From a checkpoint of a small masked image model.
Model: encoder arch vit, encoder norm layernorm, encoder layers 12, decoder layers 6.
Training: adamw at rate 0.0022, 8600 steps.
Rows from block 5 of the encoder of a small masked image model, named by matrix and row number. Rows with one number belong to one neuron. Each number is 128 + 24 x the weight over its row's rms, rounded and kept within 0 to 255. All counts start at 0.
After each neuron's rows are labels from the 100 images, of 14848, where the neuron reaches its highest value: "responds to" is what is common among them. Only what is clearly more common there than usual is listed. The data: telescope images of galaxies (Galaxy Zoo DECaLS). In brackets: how many of the 100, against the usual share in percent.
# fc1: MLP up (encoder.blocks.5.mlp.fc1.weight, 512x128), inputs 0-63
# fc2: MLP down (encoder.blocks.5.mlp.fc2.weight, 128x512, transposed), outputs 0-63

fc1.458 [111 129  94 145 118 133 167 130 119 167 124 103 124  88  87 107 112 136 161 103 132 187 133 167 163  86 103 165 145 110 124 135 122 114 161 120 110 134 103 125 134 124 147 127 126 144 152 142 149 164 132 112 153 136 141 162 136 134 128 169 151 119  83 126]
fc2.458 [144 148  94 100 122 163 136 139 138  99 133 117  93 115 158 104 111 117  98 143 142 121 166 116 119 148 148 126  96  78 159 160 168 120 125 103 163 126 141 135 118 108 133  74 172 120 119 127 110 135 163 134 123 135 128 123 114 119 117 184 126 117 126 102]
responds to: shape: star or artifact (29 vs 1.3)

fc1.55 [141 144 118 148 140 104 144 145 126 163 118 170 154 122  64 150 115 108 135 137 111  99 158 140 133 166 102 120 160 181 129 120 140 129 113 128 115 149 165 125 148 111 134  99 110 149 111 138  82 119 150 112 108 122 130 120  89 149 157 122 151 112 120 125]
fc2.55 [103 160 102 156 128 115 127 172 123  96 151 135 103  91  99 116 161 135 116 159 139 155  96 146  84 117 145 137 122 124 105 129 114 112 130 107 110 183 150  81 150 112 194 133 139 105 122  87 144 128 167 109 188 168 144 126 123  96 125 142 150 102 113 144]
responds to: shape: featured or disk (62 vs 30.5)

fc1.256 [125 121  91 158 187 130 143 131  99 146 137 196 119 143 115 166 119 135 134 119 168 126 133 177 156  85 152 155 119 111 123 145 123 106 100 177 166  97 143 175 134 125  91 116 126 145 110 185 131 123 118 122 106 100 136 127 151  97 155 131 129 155 102 152]
fc2.256 [148 125 164 115  77 151 154 123 164 162 117 101 120  79 163 140 118 132 115 140 124 142 142  86  82 168  88 118 126  97 134 149 155 117 132 109 101 133 104 105 127 128 135 101  97 121 189  98 124 137 131 112 137 145 144 141  96 166 103 149  97  90 134 118]
responds to: edge-on disk: no (50 vs 24.7); spiral arms: yes (41 vs 18.8); shape: star or artifact (31 vs 1.3)

fc1.126 [121 142 150 114 129 144 163 160  95 138 137 141 126 142 118 133 139 212 118 160 160 143 113 135 129 130 149  99 158 113 123 119 104 148  97 165 122 109 110 162 158 138 133 149 137 114 169 125 120 146 160 111 115 124 174 133 151 111 136 138 114 134 144 149]
fc2.126 [110 158 116 150 119 115  78 134 123 117 140 127  97 129 129 131 124 113 141 114 138 153 127 106 121 108 129  94 124 133 161 144 171 156 187 115  99 127 133 108 136   9 134 129 120 156  89 148 145 143 134 109 133 115  94 127 121 130 122 117 179 145 136 126]
responds to: shape: star or artifact (41 vs 1.3)

fc1.149 [131 177  93 148 154 114 153 170  64 113 133 147 129 126 142 143 125 162 157 142 155 161 146 138 140 114 124 122 164 130 136 149 115 130 110 151 137  98 106 170 157 153 146 161 132 106 141 119 104 148 142 141 123 159 153 138 110 141 123 129 168 162 144 136]
fc2.149 [130 136 135 150 117 114 124 135 160 108 118 124 124 141 132 142 125 123 125 113 152 127 142 132 115 107 165 105 104 167 151 139 139 152 199  91  82 136 129 107 130  12 146 160 141 137  93 132 151 177 120 116 116 100  88 121 124 107 108 140 165 128 120 130]
responds to: shape: star or artifact (28 vs 1.3)

fc1.502 [174 135  93 151 140 138 138 134 143 153 122 164 128 136 174 132  91 126 130  88  98 128 111  99 150  50 105 148 154 114 174 157 132 113  80 151 146 149  91 183 120 156 139 167  94 143 167 145 117 137 150 130  99 146 177 136 136 113 151 118 128 139 100 157]
fc2.502 [114 146 149 104 100  95  96 125  99 135 156 133 121 140 148 159  94 159 120 111 174  94 123 110 146 144 120 159 134 144  48 127 139  90 101 150  91 137 141 120 120 139 140 157 126 157 104 148 115  58 104 157  99 124 117 121 121 119 147 140 152 124 129  90]
responds to: edge-on disk: yes (34 vs 5.2); roundness: cigar-shaped (30 vs 8.1)

fc1.51 [146 119 116 122 103 119 127 139 115 128 144 104 170 176  90 144  81 140 141 113  97 155  93 120 123 146  84  88 138 159 153 103  93 116  71 116 124 134 128 130 121 173 147 151 123 166  92 143 138 128 117 126 140 113 147 137 112 150 167 124 133 101  93 126]
fc2.51 [126 118 180 145 142 127 138  73 162 142  97 156 174 136 122 161 125 121 102 115 135  92 177  79 161 153 107 137  90 117 145 139 134 130 124 131 124 124 153 137 153 139 117 148 113 131 120 164 114 129 116  77 136 126 119 134  86 175  79 126 143 134 134 136]
responds to: shape: star or artifact (33 vs 1.3)

fc1.283 [ 96 150 141  99 131 155  96 136 151 169 144 100 169 113 106  95  98 120 150 146  99 145 165 153 128 116  98 176 171 172 131 137 170 117 166  79 144 158 127 131 141 121 149 158 120 185 152 118 100 160 138 162 106 137 138 145 103 127 133 161 135  95 117 136]
fc2.283 [161  90 155 107 104 119 137 136 119 135 147 113 110 126 167 129 141 104 137 134 158  87 135  64 150 129 127 111  86  76 154 129 154 144 131 119 113 127 113 151 117 145 154 129 153 117 134 130  93 124 125  86 119 126 151 185 127 137 119 109 143 138 138 130]
responds to: edge-on disk: yes (30 vs 5.2)

fc1.379 [115  97 137 105 138  87 167 164 139 151 132 150 155 155 101 123 106  88 179 140  80 111  88 178 137 131 103 147 188 164 132 114 132 161 142 128 140 125 154 117 126 144 149 125 117 126 122 110 122 125 115 110 108  85 141 130 135 144 186 131 137 143 119 120]
fc2.379 [164 126 100 128 127 103 147 153 113 110 127 146  74  91 136  94 136 143 126 125 168 129  96  97 116 125 126  91 133 108 109 172 142  68  79 157 109 109  90 148 140 135 149  98 105  92 104 107 101  92 131 113 111 132 123 160 172 128 151 119 117  99 126 158]
responds to: roundness: cigar-shaped (36 vs 8.1); edge-on disk: yes (35 vs 5.2)

fc1.305 [190 153 119 111  99 127  93 182 160 132 130 120 130 126 144 171  87 149 127 110 127  89 152 105 150 135  97 104 110 128 134 130 122 189 106 120 128 128 121 159  77 121 142 112 154 146 160 122 156 139 135 148 105 127 143 114  97  94 104 121 118 120 112 137]
fc2.305 [ 63 135 155 144 172 164 144 114  73 129 118 149 143 181 133 120 167 148 118 114 126 130 136 172 105 127 159 157 153 151  81 142 135  79 167 148 138 128 125 139 121 121 129 164 155 167 126 112 126 109  94 122 139 120  93 107 116 154 152 127 122 167 131 110]
responds to: roundness: cigar-shaped (34 vs 8.1); edge-on disk: yes (30 vs 5.2)

fc1.102 [142 117 107 163 124 169 114 130 121 110 140 142 162 181 144 160 129 147 125 121  98  95 144 133 156  82 102 143 147 141 144 108 121 149 115 145 147 146 109 151 117 182 128 136 141 141 147 199 139 122 139 138 153 111 165 121 146 103 140 109 104 184 109 131]
fc2.102 [141 125 136 107 144 126 108 138 134  96 136  90 144 145 126 129  89 132  80 117  82 123 114  63 121 118 107 126 191 117 115 129 149 101  81 138 148 134  57 151 107 137 125 126 108 154 104 165 134 119 146 143 155 139 140 140 131 150 103 139 135  88 126 173]
responds to: edge-on disk: yes (50 vs 5.2); roundness: cigar-shaped (37 vs 8.1)

fc1.325 [ 93 147 124 123 141 101 147 115 142 124 123 102 162  96  82 100 138 131 172 122  98 160 154 135 123 126 148 113 130 117 150 121 112 147 147 121 111 129 198 114 176  95 122 110 141  98 162 136 122 156 132 100 123 160 124  54 115 136 137 119 113 141 134 165]
fc2.325 [132  92 135 142 114 129 121 124 100 114 152 177 136 169 158 153 131 142  93 154 181 107 111 151 111 119 133 156 101 144 116 142 164 115 111 150 150 130 138 114  80 203 131 127 111 118  95 107 156  54 117 140 117 161 129 176 130 105 125 110 144 144 118  93]
responds to: edge-on disk: yes (44 vs 5.2); roundness: cigar-shaped (32 vs 8.1)

fc1.451 [108 130  97 173 113 109 180 118 130 155 118 124 128 134  91 139  94 102 144 130 146 169 149 129 200 124  91 119 123 138 147 113  85 159  97 118 136 130 167  97 202 154 119 103 166 151 145 158 101 159 129  94 143 119 139 120 137 132 142 122 124 156 140 126]
fc2.451 [122 157 164 131 131 143 108 156 119  64 123  85 142 150 132 165 163 176 119  95 129 154  99 126 102 121 105 122 139 160  95 117 114 147 143 123 124 127 135  95 106 128 140 132 113 107 102  94 170 143 132  99 119 156 121 109 125 126 109 125 173 134 130 105]
responds to: shape: star or artifact (27 vs 1.3)

fc1.273 [142 115 133 112 105 149 132 141 152 158  79 128 152 145 106 177 134 137 123 132  92 123 118 131 133 100 101 142 140 162 174 139 145 132 170 109 131 123  77 162 100 169 126 175  99 160 152 129 118 125 127 140 128 130 133 143 137 120 105 113 162 117 163 118]
fc2.273 [138 146 126 159 165 108 142  87 131 135 139 156 131 150 105 122 155 148 150 134 122  67 155 109 166 156 109 115 116 138  80 137 108 154 115 166 130 124 151 148 139 137 120 152 117 134 101 128 139 102 153  93 118 138 127 123 134 129 130 143 140 144 125 111]
responds to: edge-on disk: yes (44 vs 5.2); roundness: cigar-shaped (26 vs 8.1)

fc1.274 [136 124 132 116 121 115 153 109 189 140 115 124 142 161 150 121  76 124 167 131 108 168  80 103 153 144 100 115 110 145 180 141 133 172  84 137 118 152 113 145 164 123 124 126 122 148 128 158 138 149 149 102 137 174 160 132 142 138 115  80 149 107 133 133]
fc2.274 [103 115 148 117 148 135 121 121 143 137 123  96 128 121 116 164 124 138 120 110 146 102 109 123 175 138  88 152 144 148  91 155 110 143 147 152 146  94 112 160 148 129 115 139 137 147 110 132 123 154  99  80 125  96 132 160 114 159 133 112 144 119 121 110]
responds to: shape: star or artifact (28 vs 1.3)

fc1.286 [187 149 134  79 139 118 139 163 154 165 137 126 118 108 110 145  75 141 117 146 144 111 135 142 148 178 109 164 159 143 137 116 171 179 126 132 138 112  84 141  95 151  87 104 154 131 140 162 113 108 131 105 147 131 140 182 130 128 136 134 144 106 115 103]
fc2.286 [130  88 112 129 101  85 123 139 109 135 140 109 120 149 140 117 159 154 110 161 149 173 107 133  85  98 103 101 108 144 104 118 130 108 114  92  99 138 135  92 105 174 154 150  83  84 115  87 136 109 131 149 108 141 119 163 127 131 125 178 184 104 126 114]
responds to: shape: featured or disk (65 vs 30.5); edge-on disk: yes (54 vs 5.2); roundness: cigar-shaped (33 vs 8.1)

fc1.66 [ 96 160 156  78 139 123 139 136 108 126 117 160 145 147 104  90 124  79 112 134 128  94 101 135 163 124  99 164 148 120 130  97 122 138 141 179 154 110 127 167 124 159 142 150 108 121 166 115 186 118 126 144 136 178 114 121 126 103 111 117 163 128 138 159]
fc2.66 [127  74 112 163  86 118 131 122 134  86 149 160 116 122 102 121 104 132 184 134 153 111 141 106 113 117 132 115 119 118 136 193 114 134 138 123  92 109 108 105 144 137 154  99 107 126 197 133 109 125 139 127 118 108 120 118 129 112 139 149 128 156 121 120]
responds to: shape: featured or disk (72 vs 30.5); edge-on disk: no (50 vs 24.7); spiral arms: yes (39 vs 18.8)

fc1.251 [129 108 126  97 118  66 138 126 169 170 130 123 172 161 114 139 118 124 131 122  89  95  77 131 163  91 103 132 168 166 146 129 144  98 124 147 107 138 179 145 124 146 122 162 116 105 135 115 134 108 109 149 124  72 115 143 120 129 122 102 148 127 143 139]
fc2.251 [132 134 177 164 104 135 112 136 105  86 124 141 102 128 136 120 170 116 158 163 182 116 120 109  88 138 130  94 113 165  77 137  94 163 121  88 143 135 105 118 134 131 133 136  85 135  93 113  94 119 125 117  99 175 130 133 166 128 136 122 127 122 130 127]
responds to: roundness: cigar-shaped (37 vs 8.1); edge-on disk: yes (25 vs 5.2)

fc1.246 [100 122 140 140 126  51 146 132 145 190 158 146 120 141 118 116 108  92 173 146  89  94  69 147 136 118 129 151 133 163 150  89 103 102  97 132 100 127 149 156 129 188 133 165 109 128 140 113 126 101 118  85 109 116 139 144 161 179 180 100 157 120  97 122]
fc2.246 [114 136 115 101 130 156  97 147  90  98 118 148 108 161 160 100 131 145 116 127 139 125 131 107  86  87 135  89 147 133 108 128 133 123 100  84 184 131 120 127 147 130 147 155 168 125  93 142 125 109  98 173  97 137 133 102 147 120 145 168  82 113 131 155]
responds to: edge-on disk: yes (46 vs 5.2); roundness: cigar-shaped (41 vs 8.1)

fc1.157 [118 141 109  97 114 136 133 133 122 106 144 129 138 117 115  99 152 167 126 155 161 158 107 136 125 138 133 134 128 138 111 173 105 149 160 112 130 130 149 157 112 124 134 138 144  88 103 106 115  84 100 143  99 116 116 141 112 154 117 129 100 183 124 185]
fc2.157 [115 154  99 139 102 146 117 104 156 190 141 174 108 157 115 159 145 149 127 107 129 127 171 118 122 143 120 110  87 118 123 150 152 122 140  81  89  94 123 127 124 117 153  97 110 127 122 111 115 167 132 134 123 154 139 145 142  75 136 148 160 110 136  72]
responds to: shape: featured or disk (60 vs 30.5)

fc1.97 [134 106 157 152 128 123 141 145 113 138 131 119 156 149 100 163 140 155 138 113 112 132 135 151 136 125  76  82 132 174 146 116 182 100 148 143 112 143 163 114 129 128 129 137 115 115 164 127 156 149 137 182 166 107 132 149  92  91 121 116 141 131 131 130]
fc2.97 [150 145 143 112 122 110  86 159 140 126 125 122 105 102 154 107  83  76 145 156 157 127  98 125 144 119 151 146 119  98  95 144 127 144 118 133 167  82 130 140 113 121  83 108 118 113 121 113 134 151 112 149  63 141 134 159 181 125 118 104  96 118 138 139]
responds to: edge-on disk: no (50 vs 24.7); spiral arms: yes (40 vs 18.8)

fc1.365 [120 135 149 123 141 121 158 126 164 167 105  98 162 123 102 127 103 102 150 123 164 171 118 144 192 131 106 161 164 159 153 136 139 100 130 124 127 101 129 122 146 150 105 133 139 150 152 146 103 142 130 109 116  68 128 184 129 131 157  95 112 133 142 134]
fc2.365 [129 123 130 118 114 135 139 107 126 130 126 141 150 176 139 139 153 141 123 102 125 142 116 152 142 149 142 104 151 146 122 128 127 138 157 120 133 144 154 138 131 139 131 154 139 133 131 133 172 114  79 154 133 114 114 116  88 102  98 152 142 138 130 136]
responds to: shape: star or artifact (29 vs 1.3)