A small masked image model, trained from scratch: batches of 384, 149.5 epochs.
Rows from block 6 of the encoder, named by matrix and row number. Rows with one number belong to one attention dimension. Each number is 128 + 32 x the weight over its row's rms, rounded and kept within 0 to 255. All counts start at 0. After the name is the row's rms in percent of the matrix's.
# q: attention query, key and value (stacked) (encoder.blocks.6.attn.qkv.weight, 384x128, the q third), inputs 0-127
# k: attention query, key and value (stacked) (encoder.blocks.6.attn.qkv.weight, 384x128, the k third), inputs 0-127
q.27 103 [141 122 100 171 146 158 133 153 116 134 107 126  82 104 191 158 116 115 113 101  96 123 118  72 140 108  91 148 134 100 140 153 166 158 120 143 141 132  58 145  77 133 166 122 120 181 178 142 138  95 136  95 148 111 170 160 113 185 124 139  98  99 109 145 169 109  62 130 156 130 121 158 145 205  97 171 189 116 107 121 128 124 100 121  81 136 146 147 148 201 142 176 119 148 115 168 106 198  49 145 113 105  56  98 202  73 135  87 161 140  69 136 128 142 151 124 201  94 134 134 140 142  88 132 102 132 129 128]
k.27 103 [ 50 147 106 119 168 167 140 121 152 136 150 154 164  67  86  86 159 116 104 114 128 129 156 188 133 151 157 195 164 130  93 136  81 171 191 121 149 125 160 125 180  75 139 169 115 122 117 104  57 177  99  79  95 120 135 129  39 129 154 154 138  59 103 151 111  98 103 102 102 142 155 181 163 124 164  82 147 125 124 145 116 113 119  97 113 131 143 136 132  88 137 170 161 148 105  88  95 145  83 109  91 159 166  83 110 145 112 170 105 165 155 120 170 160 113 127 110 130 125 187 142 166  71  81 121 109 132 120]
q.28 094 [109 105 141  99  93 102  98 132 107 170 144 156  62 162 136  84 115 130 115 123 128 124  80 146 119 123 131 108  64 146 120  61 205 115 139  63 110 134 150 161  98 137 149 105 123 110 139 144 147 145 119 145 106 152 138 127 185 105 111  98 118 118  76  77  97 111 160 121 177  67 151 147 149 140 145 182 101 143  86 200  91  55 159 117 126  78 181 131 103  97  98  99 165 112 133 125  95  54 181 162 135 112 143  73  75 111  84 209 137  94 136 119 144 147 141 157 122 184 112  96 161 121 140 142 149 138 145 152]
k.28 101 [173 130 151 156  90  99 114 105 142 168 125 160 143 148  74 143 121  77 172 143 163 126 150  89 102 157 196  80 118 138 117 126 134 103 109  93 108 169 132  88 126 133 121 129  79 102 175 100 121  65 189 129 130 122 115 182 134 157  73 116 122 184 133 119 148 198 143 162  83 148 105 102  70 114  96 126 108 149 117 189 142 118 140 126 116 106 135  91  82 117 111 179  90 112 136 153 128 162 214  66 108 119 148 145 129 115 140  86  87  92 173 119 152 124 109 141 111 145 102  74 128  97  79 199 186 110 125  73]
q.29 117 [133 147 179 172 115 100  78 105 118 186 141 140  70 125  82 105 104 117 126  41 134 126 140 163 172 129 138 110  93 125  97  97 136 131 147  94 109 132 124 130 161 126 123 135 138 129 162 101 151 140 154 113  82 176 131  90 138 126 107 129 119 173 106  74 133 134 101 141 157 133 136 114 115 133 134 132 122 133  75 165 117 115 168 189 125  97 150 100 131  65 107 105 200 128 136 138 111  68 253 136 162  85 184  74 103 162  90 177 154 113 132 131 118 149 114 166 120 196 103 101 128 124 200 171 152 124 117 181]
k.29 125 [174 123 125 137 117 106 137 122 137 149 120 152 205 212 119 193  84  80 169 123  82 119 134 113 102 183 175  96 135 144 113  60 136 144  77 153 112 133 155 100 124 134 113 142  93 130 148 109 138  96 147 141  96 109 128 146 154 122 108  81 116 218 136 144 114 175 186 144 117 167  66  71  85  84 117 176  92 143 111 104 147 132 126  92 102 116 127 106 114 167 128 156  92 149 171 125 110 158 184 121  88 123  83 208 127 104 178 105  89 127  98 181 112 143 119 135  97 115 122 113 122 176 137 155 168 118 114  72]
q.30 089 [109 134 161 137 159  78 142 113 130 184 166 119 106 144 142 149 114 116 144 111 140 127  75 187 119 124  89 142  44 156 106  56 161 159 131 110 111 120 190 169 120 111 133 125 124  99 140 102 113 201 124 105  73 111 127 122 167 103 154 133 188 107  92  81  86 101 183 141 149 106 152 100 138 125 160 207  97 133  83 174 139 116 155 115 111  88 163 117 125  81 112 107 167 102 132 134  87  48 113 156 113 120 165  98  81  94 128 211 118 118 164 117 130 123  79 207 138 171 122 132 149  96 156 119 125 134 143 127]
k.30 093 [174 123 175 167 139 111 104 118 153 128  98 143 151 132 116 196 136  93 113 122 119  95 162 109 168 147 147 134 155 114 134 153 139 162 115 135 146 151 135  73 123 142 114 105  74 114 177 124 134 100 173 134 171 116 103 183  77 144  40  94 108 213 148 113 165 231  79 152 107 149 147  27 109 159  93  98 132 152 125 127 151 142 138  89 117 134  99 103 140 135 163 135  83 141 159 163 133 150 176 107 143 103 113 177 174 115 134  63 103  88 117 104 133 129 104 139 154 112 114  42 118 146  91 124 138 114 136 108]
q.31 104 [133  91  61  99  85 151 115 130 123 106  98 138 143 118 100 112 124 121 122  84 110 174 149 107 153 110 139 128 206 105 103 162 101 144 126 164 112 125  59  90 155 108 137 151 213 165 152 179 179  70 114 193 159 154 119  76 124 116 104 143  69 135 121 107 115 137  95 116  96  85 106 172 134 145 126  72 156 118 144  74  79  99 122 171 160 148 131 144 121 173 140 118 137 135 130  87 132 194 177 106 184 172 115 165 123 116  73  79 107 120 110 157 152 118 197  61  90 102 132  92 128 150 131 132  95 117 114 129]
k.31 103 [ 96 147 102  99  98 160 152 112  97 136 132 153 135 150 117  65 125 169 168 163 177 135 150 131  77 140 148 144 116 141  93 104 140  66 114 108 102 125 132 167 141 157 149 155 162 167  78 150  90  90 102  84  59 131 138 112 186 125 194 139 140 109 108 126  97  87 162 111 149 112 100 207 123  71 177 133 117 157 140 149  99  98 123 127 139  79 150 120  80  90 109 166 172  57  77 107 130 120 120  99  66 116 151  91  36 152 101 162 157 129 180 164 119 121 143 127 114 151 145 177 131 142 131 118 189 177 129 114]
q.32 104 [115 169 130 185 165  69 144 141 155 170 163  95  74  88 143 196  83 128 145  95 166 108  96 144 150  66  68 164  82 114  90 129  71 150 121 188 121  99 118 141 143 117  85 171 113 140 134  77 136 167 127 110  85  86 119 128 119 120 178 148 178 139 164 105 131 102 106 171 106 164 124  95 123 125 109 172 172 134 106 137 190 178 112 193  76 178  90 122 191 106 141 120 143  92 145 129  97 163 123 122  97 125 204 129 180 101 128 116 122 157 132 119 146 120  72 157 134 131 127 159 121  77 152 119 101 124 106 141]
k.32 099 [ 92  95 182 130 141 155 102 146 155  77  79  86 161 173 157 179 138 146  81  95  79 101 119 131 212 165 109 154 132 143 113 140 148 164 139 143 177 120 164 125 119 126  97 122 102 133 135 130 100 160 126 156 145 114 113 133 106  97  76  96 130 134 174 137 136 149 108 111 185 143 156  52 107 166 121 114 153 134 127  86 151 153 136  59 137 159  74  92 183 141 138  95 156 166 152 154 131 111  69 167 102 109  46 184 160 159 145 129 157 126  54 109  97 134 128 121 140  70 120 114 121 209 172 104 130 144 110 132]
q.33 094 [ 83 144 198 109 145 109 137 107 150 134 132 151 183 162 106 141 132 150 140 180 154 109 166 188  91 171 143 131  50 205 152  56 153 106 104  78 120 118 194 130 118 150 111  95 100  72  75 124 105 145 130 113 127 159 125 151 113 126 151 132 184 109 124 125 119 146 133 133 118 112 178  81 122  77 169 140 123 152 111 172 139 123 148  67 144  92 125 111 140  73 131  74 120 137 137  90 140  41  88 130 120 129 147 114  54 153 153 165 101 113 162  64  80 125 117 135 132 157 115 151 135  59 144 128 121 157 152 136]
k.33 090 [165  66 156 126 109  73 113 118 126 152 117 108  86  81 142 172  99  80 114 157 139 148  77 106 175 107  99  54 103  93 149 174 122 110 139 117 121 133 140  95 134 135 103 116  88 127 142 126 145 158 157 183 163  96  93 172 137 139  72 133 140 156 137 109 168 211 122 124 133 147 186  67  93 140  63 144  62 114 119 118 165 138 138 182 150 173 116 126 101 146 169 136  98 171 128 141 111  99 182 139 185 107 126 155 183 103 140  85 113 108 114 101 123 115 121 159 173 106 115  40 124  97 149 196 130 117 137 115]
q.34 110 [166 165 190 124 143 110  74  97 123 117 153 124 157 161 114 143 160 110 150 161 151  91 157 118 112 157 155  65  89 171 128 105  91 117 121 115 138 120 187 114 141 127  83 136 113  65  96 113 106 151 149 140  99 137 110 104 134 105 113 107 126 196 188 132 122 152 143 116 122 173 174  69 104  46 110 143  78 145 136 128 156 182 164 130 149 167  85 103 172  57 126  84 108 125 143 169 146  72 202 111 115  90 154 156 101 169 135  94 147 140 155  97 111 122  72 159  74 165 106 151  97 106 164 167 144 111 151 173]
k.34 106 [130  94 119 111 145 103 133 147 130 117  82  96 105 190 173 172  83 156 107 100  92 152  76 112 170 117  97  71  92 110 143 108 154  82  78 166 116 146 110 122  93 138 121 106 157 137 118 138 173 120 138 199 178  96 119 108 182  83 122 118 120 194 171 146 108 138 157 123 124 165 103 100 131 133  90 155 112 110 155  69 164 169 118 164 139 148  74 116 117 181 118  66 119 120 162 108 133 109 141 153 177 141  78 184 146 116 159  85 147 123  72 124 107  83 131 103 155  85 117 109 110 128 225 178  83 148  97 132]
q.35 096 [155 114 107 177  93 196 121 129 128 103 104 124 150  95  92 132 138 141  87  56  69 160 181  87 129 146 157 112 216  94 113 167 131  83 140 140 131 115  64 102 125 123 139 126 130 162 177 154 156  73 131 145 157 159 126 140  82 162  68 130  68 116 133 137 164 162  49 116 149 138  62 164 116 168 137  49 193 123 143  94 115 117 116 145 127 131 127 133 132 133 156 153 140 161 126 111 138 210 154 123 155 137  84 144 165 141 114  83 114 108  90 143 108 132 172  91 152  78 145 133 125 175 119 162 142 128 103 112]
k.35 086 [128 142  75 104 122 121 151 120  93 142 183 141 137 115 135  78 123 115 176 140 151 146 156 166 115 128 128 154 120 149 114  84 119 114 147 124 119 107 131 177 155 100 167 161 181 145  99 111  90 154  77  79  41 112 154  89 156 114 190 162 136  91  94 138 101  71 143 122 118 118  89 223 140  79 192 157  82 139 127 154 105 109 107 148 103 112 168 145 116 138  97 178 129 118 102  78 113 119  86 149  52 146 143  79 100 146 126 152 128 166 140 208 136 162 119 136 117 157 178 190 158 142 120  88 142 158 141  88]
q.36 092 [114 127 115 134 147 117 143 159 117 155 138 138  64 143 195 143  91 129 126 105  73 149  84  90 144 100 111 163  89 128 160  97 199 147 103 120 137 138 107 161  83 148 174  99 129 137 179 137 153 103 126 116 110 127 151 151 154 134 134  98 125  77  62 112 131  77 117 125 205  88 123 162 153 190 117 195 149 135  54 153 116  90 122 113 114  94 171 141 125 200 139 125 144 130 123 151  72 141  57 168 146 110  65  54 135  68 104 147 138  96  78 144 127 129 159 155 189 130 110 113 160 130  93 109 101 136 131 139]
k.36 101 [106 123 115 125 129 144 109  92 159 149 148 163 160  71  41 118 169  78 123 125 170 121 144 142 122 165 183 172 169 116  95 172  97 168 163 124 139 164 143 118 173  88 141 133  49 128 159 103  53 144 133  71 100 116 128 182  53 178 103 145 137 124 126 141 124 170  98 126  97 163 157 146 124 127 139  73 129 132 121 183 126 120 137 130 129 103 134 111  88  89 136 223 139 131 113 108 130 170 151  74 108 145 199 106 118 135 138 117 103 147 159 117 185 159 114 134 102 140 116 131 140 145  49 122 153  84 139  92]
q.37 098 [ 98 157 216 154  90 123  76  92 135 142 122 128 144 191 118 128 147 143 129 118 115  82 174 144 101 188 183  88  65 148 161  80 117 121 110  56 100 130 140  97  82 155  84 145 138 122 152 145 123 130 149 123 114 169 111 124  93 167 109 135 157 169 182  63 163 114 115 114 119 168 153  98  99 106 127 141 124 160 151 112 157 155 190 120 157 102 107 130 145  64 131  94 141 154 151 131 130  42 193 136 142 108 103 124 100 181 112 115 160  89 141 113  88 104 118 113 119 177 115 154 103  85 188 174 171 130 149 156]
k.37 098 [164  88 111  93 134 122 155 155 146 131 101 138 119 147 179 182  72  93 119 125 133 136  71 110 178 142  83  30 120 139  95 131 119  77  99 164 156 143 144  89 147 106 130 141 161 148  77 122 138 163 143 194 163  50  99 118 152  66 120 133 112 181 155 166 116 180 168 145 112 158 126 100 133 111  95 212  86 121 121 133 162 152 134 168 145 212 104 125 105 162 135 119  92 128 147 111 119 115 167 124 109 137  88 186 153 133 169 113 114 138 105 123  94 118 126 132 122  89 102  91 105 139 174 208 121 111 104 124]
q.38 102 [150 143  78 172 148 165 137 141 117 124 128 116  75 102 168 149 106 137 117  72  98 141 114  87 158  76  92 167 155  55 104 186 134 145 126 181 142 122  58 109 119 110 153 133 161 166 193 132 176  95 126 106 147 109 125 159  89 160 141 134 104 104 129 149 144 119  97 126 144 107  83 167 133 187  95 112 192 110 119 102 138 126  63 130  84 143 116 147 151 187 155 161 146 142 115 144 124 219  82 127 141 135  93 106 192  79 138 106 140 119  64 184 145 126 140 116 173  60 134 122 133 150  78 135  97 129 100 110]
k.38 094 [ 66 152 105  94 160 163 128 111 126 101 164 133 179 105  87  79 161 140 108 134 124 118 162 160 135 151 129 189 156 164 105 137  86 161 179 103 155 127 146 174 136 101 146 172 136 141 106 106  69 155  91  62  75 119 149 108  84 142 154 142 146  49 110 142 129  96 113 109 128 104 127 198 133 122 177 116 157 138 132 113 111 106 133  82 150 128 137 143 158 102 111 165 164 116 119 113 129 138  52 124  70 148 118 102 100 153 102 190 136 186 136 138 154 173 129 132 101 128 148 227 127 163  85  38 139 116 149 124]
q.39 090 [124 161 192 184 147 138 102  86 128 135 129  93 110 112 118 134 101 171 107  46 128 123 210 104 143 132 147 157 125 104 107 139  98 116  91 168 108 103  88 106 115 130 115 126 115 123 141 105 179  85 152  84 117 174 127 156  64 218 102 163 140 163 160  85 201 144  27 157 118 164  97  87 115 143 130 110 201 101 120 126 148 151 134 178 100 135 124 109 165  72 134 106 159 149 130 120 156 167 131 123 106  99 142 101 171 154 125 111 124 138  92 121 110 121 133 127 161 124 113 147 116  58 175 182 112 122 110 164]
k.39 087 [120  84 131 127 140 115 117 130 108 115 130 129 165 109 122 151  95  92  88 156  55 135 125 162 172 161  76 132 153 158 112  95  91 162 159 150 149 113 188 119 134 115 123 179 122 145 122 131  60 241 111 176  94 103 123 139 134  85  91 117 140 144 133 135 119 170 128 118 147 126 119 178 123 102 131 185  59 115 129  66 161 140 144  75  92 170 115 123 127 116 150 118 134 206 160  94 100  88  97 151  73 164  47 174 150 145 143 129 122 165  92 164  76 143 116 137 130 112 139 170 130 151 179 120 160 134  94  83]